{"arch": "unet", "scale_shift_norm": false, "init": "trunc_normal_002", "momentum": 0.9, "nesterov": true, "epochs": 6.7, "lr_schedule": "step", "adamw_weight_decay_other_params": 0}
Rows from block 5 of a small class-conditioned image diffusion model, named by matrix and row number. Rows with one number belong to one channel. Each number is 500 + 25 x the weight over its row's rms, rounded and kept within 0 to 999. All counts start at 0. Numbers have three digits each.
After each channel's rows are labels from the 100 images, of 14976 (inputs lightly noised), where the channel reaches its highest value: "responds to" is what is common among them. Only what is clearly more common there than usual is listed. The data: photos of plants, animals and fungi (iNaturalist).
# convs0: first 3x3 conv (model.mid.2.convs.0.weight, 288x288x3x3, standardized in use, each kernel summed), inputs 144-287
# convs1: second 3x3 conv (model.mid.2.convs.1.weight, 288x288x3x3, standardized in use, transposed, each kernel summed), outputs 144-287

convs0.276:513502489575515437496509492490537446548513482478506475470533500499528488511486514489507475494497507499507491536501498481499492471448482494479507485516509455507480468469504512528512477523511473461491519489515532469505507554499434519513492528502502521472474532487481487438471518481548473559461488468533505513501490478524475490510487512519473515467487484486474519456516492505453469461501468541517537477466503504462488498524488508510468
convs1.276:509482513474523518515482513536537489515495503508486501525464500478501529488473522505556522512501501490483503491543478518505524537543507504495506506465516467483511548515500493489442487499464485530526548494483476502521467514516496505446535462526481484505475502454469483506522513529499512507493480566553459514481529478484489531492519496445481496456493525540508473538531466470499504486522478469553503467501457527504529493455558485485503
responds to: phylum Tracheophyta; kingdom Plantae

convs0.253:489506515521565572519505440455531510493476487519528489549553510466451448513504430526480504513497502485502486487526471456504529471503506489558478480479516469488469498519480502501450519518526520509497519529488550461516461503520499501496462526526516526540494481547554513498502486523495478473471487497448472487508491484465481470502444488510470495515510501502541516512517494514448468450469480501543508479474489482489492523491486477492476
convs1.253:476507500489503501463482465514537490527519482481478471507477505501515533499490492512509523532539492485499493546415498503514492470482495496450532534547492503509488493508505539487484488521479513459469459526469484491533506500504487519454502447460483494434469492467516497526518497516488560514518489555492507537457467492513490490494485477504504436509488425530500511549494506481464496491508480469498443531531507507491485471475488510507526
responds to: phylum Tracheophyta; kingdom Plantae

convs0.261:488458494547510513470500516512488464511508512477498465522472502546507515470492427495526477531525504498498521468555485501456519518509491516529438496504436522507507509590502522501510506459506520480428486471503513529537533488528493514497481534493511485452482511489525537505506499467520531491499523472504494488500534516528506492511483483536477491490510485516474526510499515506477519452501492533496529522517477454569495500522508514475501
convs1.261:514478509511516527550476519513500510455461467512513484511526477511461536509524510508479500527460525516467495486482530474459489546521514457500579504506508479469488480501503448470473478480534489517498536506527464529478520518527509471461494491493515495550482471491489479481467497491482568470500458506489465492469462479511495462498494496480467487489502474452491482488521503492506488550465515494521476439476515499507510507523515491493498
responds to: class Aves

convs0.195:464456485483468506471493465510514485515543468500488514508482495522519473496468472486486482508484545484515469478473489539549521550475526525517496505521513523497473517490505524479489521501454508489470530464497473523496490476474528501465518497488513528527486509451412521489515482516483527466488514463431502524524524504511491483476529512491496496515498543505470514526498476469515521471485499537525466482526468528478506489514490532488472
convs1.195:525527534501505505518506526539506496477461503514499511523516509486458550481517506503558513532459452541449512568458489493492506536540507436533499508538529523515509546495509497479492526517520473546511493523483492502523522519490502512542477553513506487490532482530528504504542515491487513485523534512530534486506487497496500505463446502523529554512512502548493485482486501516506503511525507496545531474520508463498530494526507477505513
responds to: phylum Arthropoda; class Insecta

convs0.211:518515522468508470469481517474463524543521498496481480462470493494495511543506465485556521471495487488512498489500527467517521552483474525469474504510508518521494502506485489483473528503503504513418481492520496518534518537486516463467480488467488499541503520492510529484501488505502485483470496524542503549486500520468517486466521502499512512464497516510479500464516521518517543466493488537525493494498453484467513555508487491493502
convs1.211:497444513485518495536548490488499496455478494484495517508501498493470483473517489503457485478475478495485497509481463546531519485498505468531515473539488454444516513505504486461508429468541506514499524540531495499459492519521466472549535494493507515486509481503512513489499507539467513440535499481494565482499488477517510468510441544515487532501498542436483488492478518481494505532519499514525512544485478533510543479497480524501459
responds to: phylum Arthropoda

convs0.53:471488505473487512496513492513482490456482517500463485536504480501466490505541554467524497485495520529494528541502516478459525551517491521461486523489489531533517507469503482502447529481514500462506538497517511471511481517483529490497486480483483486529497511413515465543510490476517493513452538475467505476461511534491523482492495512477486499492498498496486486544474504475517501488507523560473518534508510523456516524515505483508502
convs1.53:495481507504504522491494489477485518574481455487521510504446489484506501482489523536534512494438505484505491502546534512540519488506513494513504532476500496478503454504507487471523486519510506520472468517490470516470512484483552500532499477520484525492475510487502512503485503489482520497505464534497460506441510478478491508548497491503513535502496494472483503476513462449494501524453499466485500430484493485521525486465495540496493
responds to: class Aves

convs0.228:466532514473468476467521503470520510478488507498526537454478511415503507478497528481486489494485488461508555447466487476483501535513496527527507498522537498504491454464522487490517520495498520504482517513496503477509442541466531524524511489526509511497542479509530479514520476507494466499486509529449503473515525511490484517551542488506477510486504538508490530438519525542549517460481512521516515534482483524555526522520509499502527
convs1.228:498485517485499547471471462548529500540507503476505477523489534456512478485492513523515525546508495539489485474492556477493497480472467492475493497454482502486493483508534501502496494465479470495520454506485501511487521453515469487502455467514490513455454512478478462479495468540472542495478526478443477507483488503469483427520527431464528459514508494480523498504514455514509466543505508520497496456498547507512507489485490521501531
responds to: phylum Arthropoda; class Insecta

convs0.219:479512529494492498469506524475525484519480481489522494446461510484475530476515470465515509467472508475491541490510490483491522513524518518496504502508461487528496532426510522519450499535479505479468505496499480543520504471487471503498495474529476494456516532505485506532509489484508481504506492508476470466526506506537509464517531522517445461511530534496539468513460494509517530526480508489479493465507488494529507478536508503476529
convs1.219:536492485511510521485508514484496507468490500481509517519500475494517514495521480541496484519509487466487524492472483514528489500488520493520559480517528524457521490473515484484514458457502498523521497503499488473500466514538476461502459538538509530523491461482429490468479493502502531491525545533524533517521469531499486523552463506484524511481501476503453498506509448492492529485494468570538536482507446502520502536467492493560463
responds to: phylum Tracheophyta; kingdom Plantae

convs0.10:422495522521512497469517485479456481424534508501563510490509512488497522464501518472498512518475466486478494508511509500465536524511512559520500491499509489519546496498475499477476514491488482465445495448537473495498495477442479473487521511505505499490504478506531467506527528505498461511535517488531522495537456541499518507467497466475485533506512512520489555531494470497470507492501555565496498471526511482481503539488508537466497
convs1.10:523527453486507477500525500425494501546461477476470532505545503488486473516478461489473507488489524518521503467423535506533513516528556490492535501515501501499497506521468505509467507537528492485477504520508529437512493551493488539516484525520477508485543469542481505495480501501484502516491503451469549537478499490493504511512492545494469507518481470465491464502442492423513483487488502462476525516528499523492494484490506489494445
responds to: class Aves