config = dict(
    num_classes=15,
    scale_shift_norm=False,
    steps=8200,
    batch_size=64,
    lr_schedule='step',
    warmup_steps=160,
)
Rows from block 6 of a small class-conditioned image diffusion model, named by matrix and row number. Each number is 128 + 24 x the weight over its row's rms, rounded and kept within 0 to 255. All counts start at 0. Numbers have three digits each. After the name is the row's rms in percent of the matrix's.
After each channel's rows are labels from the 100 images, of 14976 (inputs lightly noised), where the channel reaches its highest value: "responds to" is what is common among them; "colour at peak" is the nearest of a few named colours to the mean colour under the peak. Only what is clearly more common there than usual is listed. The data: photos of plants, animals and fungi (iNaturalist).
# convs0: first 3x3 conv (model.decb.0.0.convs.0.weight, 192x384x3x3, standardized in use, each kernel summed), inputs 192-287

convs0.61 122:168122142092060151146151128144105148128043140099153127128143171165195130121173110143112114160169160131055143100132111000142082134093103110088133121133144116148146118131130121129122114178150119131138170108137157056132107135103087160141118109126102159132134118089063062134051135062132129144
responds to: phylum Chordata
colour at peak: black; cyan

convs0.102 095:145188062100029107167154142135083095142102127129169174134109130211166160138113132123141051164155128136094143140148134085086139099124004155110135119163140146108100114167132157076159118106146121133105089138121178109090083106156121076087085145138137123131141059076103125156087139146139158123
responds to: order Passeriformes
colour at peak: pink

convs0.114 094:124136163092174147133143093111146078103109111138137099111137113125116096141152138122135169153154083117156152115140102130103124136175173161149115186094131154186156089098133086118168141139147096102087117126152124119132110080165121112117089186148103135161114152104127151121125102197120117149
responds to: class: Aves; order Accipitriformes; family: Accipitridae
colour at peak: black

convs0.188 088:120125211134108095198164105058116109126132162106148141138112172085070115133151133114118194083122183115132108134116145121132143121083183135142140086136137082118109110152110078160156126148159180165121102134121127171132154125111138108137147145068215143153157194149172104138172106124160083142
responds to: class: Aves; order Anseriformes; family: Anatidae
colour at peak: pink

convs0.191 128:123111117109120200114142088168143136123160158139135142139123101115061154114167155118126102088143146098143120125090140130116090142103077117132152061166128107138124112145129058160135089136126153171154110130155146160111102135090141098136160116071211118168165091124081163115107140177134127095
responds to: order Charadriiformes
colour at peak: white; pink

convs0.97 103:108177142120100177076173122110093137139150142095155151105127130116127093149144155178126164125169150139141106156124134173117104105165150075116147060137119137129153128146134126103183029121117137123103128157133193139111057090100130115091149148092118083101146127128104110123123142105131091112
responds to: order Charadriiformes
colour at peak: pink

convs0.115 105:132103094114150113112119116064102132081164093116120164126126098116061104069194152177123060126125136132093104085118161077173115145110161110103135064101127132093137122126170142147089113131211142169147164106150125106075127181149100124176159130155094167139144144126095088153121152107135173149
responds to: class Aves
colour at peak: white

convs0.93 091:111186074114126121128124081082169169131117134126151118144129113255084180136140133123091063094124123142123183141125134140131122132108052080108144166133153143119074137134141161127171120137141147131156150152145163100089102138121119091120182164122140157155150110123092137128171163155148145117
responds to: order Passeriformes
colour at peak: pink

convs0.180 096:110115084142141131162167121197142108077090134126125123119105130125124129172132132106165115119146090170121120186109135189138199086133126066181025140082135128084068090138133157134092188177143127095102141091130079150119177177124160128157138108111097169124104126153132164133132121176142110131
responds to: order Charadriiformes; family: Laridae; text has "gull"
colour at peak: pink

convs0.3 097:123122124121095085163170134163090109103100165064152121087122164177067152092131111134114172130117124089099124138085142131101101105116101123074155049179154142104139109133128144176103094146101132122147125122139137105084118127178090048089132153051157124151149092133134129105053133145108135128
responds to: class Insecta; order Lepidoptera
colour at peak: pink; white

convs0.181 117:137054103093125132115104162066110192093246109120114158082137125098084136125153188150134144137131140113107100119137134120149133163138101226082143092120129122112141149113155102100114080161126128161124141144133180153147110096109124109136144097171158115075120099132102115128080106116140145143
responds to: class: Aves; order Accipitriformes; family: Accipitridae
colour at peak: white; cyan

convs0.70 110:130133165165082133158098150120088156128151128098112112149083167139110139147133125147141168119161166137059124138142135000116134136129050108125172136134137108129118142120109121132126136139143139103141161159139123114116091125120103124094111114087120112107145101134052098139132089111154136122
responds to: class Aves; order Passeriformes
colour at peak: pink

convs0.142 098:115165112142135103121136133105101163180119140078164122110169117151094121165143129193088075116126159112105164141139131112136069094139070154087111191150138172104061084149153147104114187138113109146138127109134115156102090118133110084130091115146131142099121161087121080112080128121064105114
responds to: class Aves
colour at peak: black