Rows from block 3 of a small class-conditioned image diffusion model, named by matrix and row number. Rows with one number belong to one channel. Each number is 128 + 32 x the weight over its row's rms, rounded and kept within 0 to 255. All counts start at 0.
After each channel's rows are labels from the 100 images, of 14976 (inputs lightly noised), where the channel reaches its highest value: "patch colour" is the nearest of a few named colours to the mean colour under the peak. Only what is clearly more common there than usual is listed. The data: photos of plants, animals and fungi (iNaturalist). In brackets: how many of the 100.
# convs0: first 3x3 conv (model.mid.0.convs.0.weight, 288x288x3x3, standardized in use, each kernel summed), inputs 192-287
# convs1: second 3x3 conv (model.mid.0.convs.1.weight, 288x288x3x3, standardized in use, transposed, each kernel summed), outputs 192-287

convs0.135 [ 61 135 132 113 106 114 194  63 128  59 112  83 117 141  99 119 135 175 115 126 185 167 165 127 115 118 109  65 152 125 158 140 135 134 136 183 112  90  94 140  96  54 109 155 103 123  59 148  80  95 116  87 127 110  76 109 122 146 101 139 178 140 118 115 162 162 142 153  53 200 131 124 134 172 151 120 128 126  94  62 153 169 132 154 141 163 144 117  65 125 106 185 118 169 138 103]
convs1.135 [165  96  97 138 193  93  77 115  85 116 152 116 125 113 219 107 120  93 154 117  83 110 131 116 118 138 129 120 107 145 128 126  99  78 148  83 115 134 160 163 134 166 183 148 110 168 209 125 146 139 114  85 184  94 118 164 145 122 100 100 117  80 191 111  63 114 103  90 104 140 136 137  92 144 122 166  86  72 124  98 112 116 120  52 140 148 187 101 186 102 126 132 125  92 117  88]
patch colour: pink (32); white (29)

convs0.220 [136 155 140 141 100 148 167  87 123 101 114 149  97 132 131 107 124 163 184 100 146 182  82 108 144 124 122 109 137 125 144 112 153 165 120 105 172  96  72  92 104 198  69 123 131 125 154 138  95 134 133  78 150 166 156 125 133 147 124 129 131 151 135 161   5 144 171 127 114 150 130 164 116 189 100 143 149 106 125  94 113 188 122 147 162  86  95 160 152 113 106 143 107 144  92 139]
convs1.220 [106 134 145 166 163 121 150 176 164 110 152 114  92 190  81 183 108 116 134 136 114 126 103 155 132 109 118  89 156 135 160 133  95 119 141  94 103 157 182 134 150 167 143 109 127 225 120  85 173 118 149 128 109 127 175 141  90 149  70 138 197 132  88 153 144 195 164 102 140 134 125 134 155  75 133 127 106 172 114 205 111 151 114  53 144 184 188 127 177 126 188  68 139 110  63  44]
patch colour: black (38)

convs0.191 [123 114 143 108  95  96  78 132 103  76 106 118 164 135 113 132 145 113 127 155 139 124 186 137 152 148 102 125 119  97 138 131 146 154 156 128 102 123 115  96 146  98 158 102  76 131 153  94 103 117 108  41 124  84 129 118 129  95  82 102  99 190 150 155 105 177 114 146 137 151 121 167 156 177 128 108 195  89 158 145  90 102 123 147  98 156  92  98  90 118 125 129  68 158 142 119]
convs1.191 [ 97 140 125 184 185 157 147 105 171 176 145 115 149 175 147  97 121 123 113 138  98 144  97 172 114 115 137 143 100 177  94 108 139 172 182 117 124 139  61 157 209 127  52 126 140 124 138 120 106 108  76  95 113 138 159 163 131  66 123 180 137 108 138 108 131 175 151 115 128 181 127  70  91 137  91 159  67 160 137  98 136 110  88 110  93 160  63  98 118 123 129 139  72 125  92  91]
patch colour: black (57)

convs0.262 [115 174 111 142 132 149 148 188 152 134 107  14 138 181 125 133  92  88  96  96 127 159  68 151 142  96 157 133 105  88 173  83  78 163 136 121 116 130 152  96 118 115  79 135 183 117 149 146 135 124 114 118 141 146 125 147 123  47 151 178 167 102 135 134 135 151 159 135  95 136 120 202 143  35 172 109  88 161 152 165  58 149 115 146 120  65 112 170 109 122 117 114 191 132  74 113]
convs1.262 [ 64  98 153 100 117 143 132 116  78 123 152 151 119 205  84 112 140 144 107  94 184 109 145 136 161 107 140 125  97 143 133 150 158 123  84 143 152 172  64 124 129 133 107 107 154  88 142  67  55 168 111 178 104 107 168 171 121 123  70  98 108 143 158 135 126  74 134 105 163 156 148 121 133 140 168  97 115 154 110 120 133 121 142 121 101 159  64  88 143 139  99 170 151 123 143 204]
patch colour: brown (59); black (38)

convs0.190 [150 104 161  92 132 187 108 184  67 178 167  80 104 109 114 105 142 124 133  81 105 178 147 117 120 151  88  80 158 117 127 143 125 120 110 160 124 125  96 147 136 188  96 106 110  95  88  97  69  85  60 147 161 145 105 103 118 102 113 154 111 101 142 155 102 157 144 140 118 173 136  99 108 126 131 141 150 120  53 108  86 193  98 146 106  72  85 115 201  63 125 113 120 164  92 127]
convs1.190 [106 128  99 133 134  97 188 101 157 114 110 125 112 155 119  90 123  71 110 136 145  86 139 135 106 139 117 148 153 104 149 111  98 165  54 126 120 154 125 125 130 108 139 100 146  75 129 103 110 164 103 139 123 131 101 157 162  54 144  94  58 121 173 111 125 113  97  89 144 117 207 134 152 159 197 117 100 150 157 124 115 129 185 105 125  61 113 142 106 116 164 155 151  82  59 132]
patch colour: black (62)

convs0.134 [113 149 144 136 163 184 129 117 120 126 115 138  97 123 120 125 115 169 146  92  94 109 141  85 188 152 175  94 121  89  82 128 172 191 157 110 141 144  76 124 102 131 102  43 160  80 186  83 120 157 131 117 129 125  95 122  86 151 141 149 140 146 144  62  70 188 172 111 111 122  96 138  45  91 103  93  66 125 185  81 102 153  63 132 132 149 128 109  70  70 129 124 115 130  94 113]
convs1.134 [138  93 141  99  97 126 138 129 134 120 147  55 118  83 196 128 101  86  99 136 213 145  57 182  96 145 174  97 124 143 138 118 116 125 141 179 131 124 122 105 147 180  98 193 129 138  99 107 122  65 160 127  80  84 160 179 174 159 123  94  86  75 153 139  78  56 139  90  91  84 110 108 146  99 139 163 118 124 114 126  94  77 149 131 100 127 154  94 173 123 109 103 138 147 103 134]
patch colour: black (27)

convs0.270 [135 161 101 119 144 128  74 139 139 101 137 139 125 150 138  82  38 161 170 151 127  99  25 116  95 168 115 138 116 118  64 144 156 145 110 162 136  96 128 148  93  98 116 157 124 120 132 132 183 140 132 138 168 126 116 131 143 143 141 105  93 150 144  98 156 115 134  90  99 119 124 160  82 193 127 104 110 108 159 136 101 139 119 137 140 179 117 142 220 109 125 192 118 136 113 155]
convs1.270 [180 104  93  79 122  84  82  99 133 131 182 101 110 144 136 135 115 108  89 139 129 136 113 129 121  82 168 127  89 110 142 166 118 165 229 103 146 173 156 136 138 170 158 173 163 178 141  50 133 159 134 106  46 108 145 151 121 156 110 139  78 124 111 121 124 114 140 154 120 122 127  35 123  89 128 117  97 108  97 131 112  87 137 166 162  92 175 119  85  81 126 151 126 154 101  77]
patch colour: white (46)

convs0.227 [147 137 107 147 116  90  86 161 115  75 110 142 158 138 156 142 104 132 116 112 131 207  43 139 151 156 183 160 110 109 147 149  95 144 132 127 101  75 141  96 101 193 179 163 145 185 187 156  40 172 105  69  92 100 155  99 135  88 180 129  99 176 116 136 111 155  72 146 105 119 153 122 161  92 127 129 143 123 166 120  44 118 139 119 144 101 161 153 158  80 148 165 112 173 149 121]
convs1.227 [154 111 161 115 127 102 122 129 200 208 182  97  99 113 115  85 154 141 126 128 199 117 130 120 188 160 149 144 153 109 107 145  99 121 136 135 114 213 138 110 112  81  92  93  88  67 119  97 151 183  73 140 115 163 147  59 127 112 162 127  67 163 121 130 121 127 136 148 105 134 168 107  95 133 122 102 171 131 135 111 153  84 102 163  87 127 110 128  36 142 118 105  84 155 100 159]
patch colour: white (53); pink (39)

convs0.24 [ 76 152 130  71 157 104 140 164 173 145 162  84 151  96 176 117  98 155 144 151  81 137 172 117 149  74 108 179 129  93 123 103 121 105 129 117  75 159 181  77 105 207 158 109 127 106 128  98 121 113  98 134 112 135 111 148  66 101 170 133 108  54 121  93 140 117 131 129 157  93  54 127 140 193 189 148 109  89  82  70 131 118 160  85 139 111 183 136  49 129 110 144 107  81 137 114]
convs1.24 [102 113 249 145 120 110 138 135 106  58 130 164 105 127 132 150 185 153 173 131 174 109 124 137 146 114 182 170 114 143 134 149 106 145  90 178 196 118  48 134 138  98 142 135 116 140 140 137 118 235 109 134 122 134 148 102 181 151 118 137 112 135  84 149 159  90 140 125 137  99  96 120 138 137 168 105 154 127 116 110 150  99 126 104 117 112 100 149 178 101 113 145  86 122 155 104]
patch colour: white (69); pink (27)

convs0.179 [113 179 164 143 157 152 154  52 164 139 145 184 123 141 159 151  94  99 150 135 145  81 152 130 105  94 161 193 142  97 109  68 118 132 119 189 116 159  64 108  97  73 147  59  62 122 175 127 121 102 105 103 137 121 113 147 109 166 132 126 153 200 110  96  88 122 101 152 123 134 121 161 106 109 166 158 120 133 145 110 123 113 133 120 101 163 136  74  54 133 192 109  73 121 170  73]
convs1.179 [110 126 165 162 208 126 138 197 131 160 101  87 107  85 107 106  95 143 109  98 150 182 119 156 120 130 168 169  65  94 117 147 117 127 202 131 135 100 137 146 120 151  76 178 168 136 190 144 136  77 188 139 117 125  81 121 176 131  93 181 115 113 175 157  92 131 131 154  94 138 115  83 186 107  87  95 172 124 130 121 126  87 124 125 136 184  94 143 125 141  87 105 188  87 117 160]
patch colour: black (52)

convs0.30 [179 119  91 105 131  84 123 206 105 133 141  96 157 139 128 149 178 134 184 121 102 110 121 136 134 153 148 113 141  97  94 101 123 122 132 150 136 180  85  89  93 131 116 107 166 172  76  72 196 144 177  42 157 136 137 136  99 137  87 174 135 209 127 125 114 103 101 154 140 122 111  75 151 122  85 144 160 170 100 182 109  87 109 130 132 190 119  89 174 117 124 135 151 111  92 149]
convs1.30 [135 178 127 178 144 150 101  70 154 151  97 148 125 148 125  82 123 127 172 155 120 116 125 111  77 132 122 111 125 134 151 113 148  94 116  88 167 142 190  97 134 120 181 118 140  82 103 139 121 156 103 149 157  68 133 153 157 105 188  39 105  79 133 149 108 164 154 190 143 181  98 219 118 147 135 127 131 124 180 106 134 119 135  84 151 120  85 156 122 173 110 135 190 154  86 187]
patch colour: black (66)

convs0.73 [115 134  83 155 127 231 103 165 133 157 106 139  71 128 102 125 165  94 105 118  92 170 208 137 105 108 150 119 103  96 174 115  98  79 103  80 135 132  99  98 152 205  86 167 108 102 151  92 110  57 116 135 122 147  61  94 125 117 139 102 151 148 113 134 167 106 123 130 131 131 103 117 135 205 126 137 153 180 113 120 167 127 115  88 139 139  94 170 138 146  93 150  71 105 151  85]
convs1.73 [132 104 154 180 145  86 164 160 134  85 136 154 180 148  97 159 137 146 126 116 121 110 161  77 160 173 135 168 164 198 134  70 113  97 119 148  92  92 112 164 109  96 200 174 186 144 108 119 178 159 185 106 147 123  79 139 123 178 127 141 193 161 112 142  67 163 170 157 119  95 139 102 158 120 134 107 191 100 125 118 165 146 153 172 109 104 100 115 117  96 168 115 123 174 103 114]
patch colour: pink (48); white (25)

convs0.69 [ 74 146 104 165 133 172 184 102 160 137 123  78 169 138 118 143  74 133  89 147 124  84 144 164  92  83  79 112  94  76  72 130 109 128 100 112  96 119 114 117  59 119 106 162 130 132 118 122  95 115 159 140 104 144 102 197 151 151  99 147  83 121 125 120 161 114 107  87  67  98 111 154 111 131 131 118 186  70 136 157 131 131 127 152 142 177 131 100 124 113 105 176 136 116 119 153]
convs1.69 [144 149 200 147  92 129 105  98 174 148 139 106 161 108 187 168 124 111 180  63 179 111 179  81 107 134 122 138 116 157 143 160 105 143 155 110  62 100 123 100 103 111 166  67 144 159  70 113 142 144 105 134 147 149 184 103 169 116 107 135 102 112 187 162 145 123 125 103 128 150 140 127 140 113 152 110  66 127 168  96 114 104 127 172 157 128 132 157 131 156 176  65 125 110 146  68]
patch colour: black (56)

convs0.240 [101  77 196 144 114 148 183  74  97  40 112 106  95 122  99 149 123 108 131 117 118 114 128 115 105 106 146 151 150 103 131 100 140 185 192 127 148  62 177  86 145 110 166 122 149 119 136 131 175 127 138 161 104 137 177 150 152 125 153 117 131 142 149 106 181 134 139 111 155 134 125 111 126  73  87 112 233  80  74  90 166 156 109 147 176 118 222 105 116  92 140 109 173 148 121 178]
convs1.240 [146 109 126 125 135 125 128  97 131  99 107 100 176 133  63 145 116 173 162 121  91  90 115 133 157 161 132 106 148 133 185 125 120 135  25 112  84  73 127 153  57 102  78 135  92 116 136 176 127 144 121  70 129 196 135 175  60 152  94 147  91  92  82 139 192 149 118 153 122 173  87 164 152 102 114  83  89 116 167 165 116 151 144  43 118  82 117 158 122 124  94 104 106 122  96  99]
patch colour: pink (30)

convs0.40 [157 135 134  59  84 135 121 186 146 166 139  71 134 106 114 166  92 124 127 141 115 178 150 113 169 168 140 135 158 143 166 166  94 127 166 130 151 142  96 138 176 114 125 100 132 150 181  91 145 185 121 110 154 115  89 147 169  30  85 154  97 146 124 109 119 114 202 119 135  70 163  69 203 172 142 112 145 173 128  92  94 118  98 145 156 172 129 151 178 121 117 176  86 110 173 112]
convs1.40 [120  73 141 146 154 153 159 122 113 112 140 111  70 137 137  66 148  90 170 102 107 149 112 209 120  30 107 101 101  80 137 113 121 151 142 125 115 150 130 116 131  73 189 136  99 124  61 117 122 168 141 134 103 145 185 169  83 139 172 150 135  80 144 111  92 114  88 135 124 195 158 161 104 122 171 172 102 100 177 104 132 119 136 145 145  79 160 159 115 129 212 142 191 170 106 144]
patch colour: black (61)

convs0.286 [136 115 132 108 134 178 180 152 134 167 116 137  78 143 109 114 141 129 131 132  78 116  86 157 176 113 123 139 136 127 218 143  67 164 139 123  98  96 123 239 156 102 165 104  99 105 125  65 134 112 139 123 127 140 124 108 145 103 149 110 183  96 145 172 135 117  66 131  97 153 146 150 123 176 139 182  71  98 106 117 143 158 145 103 107  95 117 104 203 109  99  89 103 118 193 126]
convs1.286 [ 59 118  97 136  89 125 103 187 105 164 130 184  77  81 141 146 130 142  84 113 111 217 132  89 155 118 108 169 119 134  92 110 160 114 151 154 141 129 151 126  88 108 121 151 155 145 204 155 171 147 177 164 119 129 109 144 107 186  61 105 141 154 159 119 121 156 117 137 112 137 156 178 180 129 139 149 104 137 191 137  92 195 110 190 146 136 127 139 155  93 120 124 148 133  87 144]
patch colour: black (38)

convs0.2 [152 138 169 142 143 116 130 117 145 166 119  51  93 145 170 112 110  54 152 116 120 197 185 122 123  96 108 214 155  92 136 120 151  88 134 156 176 125 138  58 108 116 133 101 172 181  91 111 133 147 113 127 146 127 157 187  88 100 148 126 132 114 122 109 130 140 134 105 110  94 148 139  78 141 131 158 116 174 172  95  49  86  88 113 135 172  86 121 101 141 167 167 195 116 119 185]
convs1.2 [138 146  94 113 160 129 112  64 126 143 148  83  92 142  79 154 140 150 118 130 183 133 138  93 121 114 158 121 142 140 150 124 161 163 139  99  81 171 113 182 133 127 126 132 100  98 101 177  87 158 169 114  82 152 156 151 174 165  64 151 150 105 198 109 165  94 194 138  85 134 125 161 104 162  78 142  84 140 139 135 112 139 142  95 162 110 198 164 125 206 141 164 137 176 114  95]
patch colour: black (62)

convs0.171 [109 146 216 159  96 113 115  88 121  74 125 159  80 131 120  96 138 173  93 128 114 119  49 117 133 109  53  87  94  96  87 118 131 137 156 133 106 139 139 106  94  72 105 157 144 145 155 137 171 159 161  89 145 158 113 104 155 193 125 156  81 163 138 138  80 141 109 115 185 138 107 137  78  96 124  83 113 102 107 140 122 104 135 112 122  93 167 118 153 118 131 122 139 184 123 125]
convs1.171 [ 95 162  89 122  97 117 106 111  72 128 142 109 146  88 147 152 120 153 130 206 119 122 148 104  92 123 130 149 161 120 100 141  63 132  54  80 168 146  77  71 106  94 149 114 124 141  91 110 107  91 134  91 105 158 150 156 123  60 104 103  84 132  93 125 162  54 141 122 119 132  92 133 130  85 199 165 144  97 126  95 137 148 133 134  99  89  91 162 145  96 159 154 105  58 173 199]
patch colour: white (55); pink (43)

convs0.22 [146 127 158 117 156  82 107  54  97 154  78 101 100 124 146 140 132 104 140 149 142 113  85 112 115 173 108 194 134 114 126 112 168 169 142 177 171  91 118  95 153 135 149 132 123 143 111  68 151 128 145 107 161  67 137 119 136 119 139 155 175 132 138 145  96  95 154 139 157 140 147 172 115 116  95 144  99 146  89 150 116 121  77 155 108  75  77 101 153 109 180 157  74 116 152 116]
convs1.22 [133  53 110 191 133  94 108 118 153 169 124  80 186 124 124 126 179  86  59  82  89 174 139 133 107 168 173 138 125  39 129 120 117 134 148 171 163 132 122 162 183 163 153 112 164 165 101  89  64 138 184 138 169 144 171 155 143 109 124 167 116 156 154  73 121 136 158 128 159 174 158 120 107 173  91 133 146 150 153 123 105 142 115  68 102 182 116 134 181 137 120 124 127 129 136 136]
patch colour: black (86)

convs0.263 [ 91 139 147  38 122 115 103 130  98  93 129 139 177 151 118  88  76 140 144 125 123 102  96 154 114 121 153 112 165  87 115 109 152 128 135 149 124 151 146 120 195 134 143 165 157 143  88 112 125 144 140 128 124  86 123 156 162 205 156 156 136 182 160 152  74 134 137 147 163 126 146 159 142  51 157 138 129 149 143 141  85 190 104 150 117 141  89 168  12 158 179  45 142 133 167 127]
convs1.263 [162 186 120 132 118 113 146 106  74  94 140 122 127  88  68 107 164  86 158  85 158 107  90 150 130 141 208  78 114 186 136 148 144 192 141 137 129 177 165  87 122 157 146 102 132 116 177  75 182 141  60 143 126 138 147 190 135  93 112 156  90 128  98 151  98 147 126 106  95 151 148 127 163 143 175 126 106 154  83 124 144 149 151 114 117 102 102  98 168 109 175 174 150 141  85 139]
patch colour: brown (57); black (29)

convs0.101 [176 104 116 156 107 164  47  82 119 128  84  92  53 104  76 111 133 123 106 128  95 147 124 152 126 109 109 119 129 177 163 138 139 122  86 155 141 107  97 124 154 125 126 107  95  89  54  84 163 152 107 170 160 125 172 131  78 117  92 135 127  66 121 124  99 151 127 170 123 137 179 140  97 130  96 132 178 174 124 188 115 128 104 128 176 141 136 155 134 115 156 142 135 115 138 126]
convs1.101 [137 209 107 155 144 193 159  84 134 144 112 112  98 131 157 179 126 121 164  97 178  89 147  99 127 138 139 163 147 146 134 118  66 151 142 135  88 171 169 123 150 117 108  90 157 151 107 120 191  85 182  86  76 102 105 155 213 108  86 110 107 202 130 154 209 128 169 139 153  96 161 134 103 127 181 147 134 117 172 105 101  97 135 103 137 110  40 163 158 179  48 152 128 202 129 184]
patch colour: black (61)

convs0.114 [170 131 103 194 119 181 119 142  98 156 124 159  65 132 107 139 120  83 104 143 129 123 206 130 170 133 116 154 133 119 104 149  38 136 131  91 132 104 159 131 139 155 105 153 128 161 126  73 126  77  76 169 115 108 139 101 100 108 113 146 111  74 162 121  40 149 107 140  93 120 148 105  86 119 146  81 108  99 177  89 109 148 130 106 128  97 134  84 114  48 135  95  79 114 147 111]
convs1.114 [149 124 122 157  79 141 169 139 127 104  92 129 121  84 182  94 136 101 111 124 184 160 121 129 103 110 150 125 110 136 178 144 134  76 146 162 144 134  87 167 140  43 103 148 162 103 173 149 139 102 143 131 134 184 139  75 119 133 171 153 158 171 118 171 170 113 112 131 119 119  68 124 190 100 169 121 130 140 132 149 100 159 138  73 135  92 129 126 163 189 152 105 137 158 202 141]
patch colour: black (51)

convs0.217 [115 109 145 159 167  90  69  95 165 127  89  92 112 155 111 124 142 107 129 121 116 160 104  92  51 103 119 168 110 202 106 124  20  96 166 141 116 141 154 121 159 188 120 151 119 118  97 167 194  94 131 125 105 114 143  53 110  98 125 119  91 162 133 135 128 142  93  96 186 132 123  98 116 182 146 119  79 132  88 124 137 105 160 106 167 113 148 137 143 141 102 145 123 102  90 145]
convs1.217 [138 124  97 129 164  61 104 149 134 147 144 112 121 114 183  66 157 122 141 138 161 120  99  97 181 157 149 120 118 136 106 144 136 113 130 103 131 104  57  84 130  91 104 121 147 143 133 147 101 135 181  70 160 153 154 140 110 186 136 180 111 160 135  73 154 111 128  91 156 117 120  48  92  84 140 153 186  86  83 113 157 109  78 203 142 112  88 117 125 126 136  83  76 181 206 167]
patch colour: pink (51); white (48)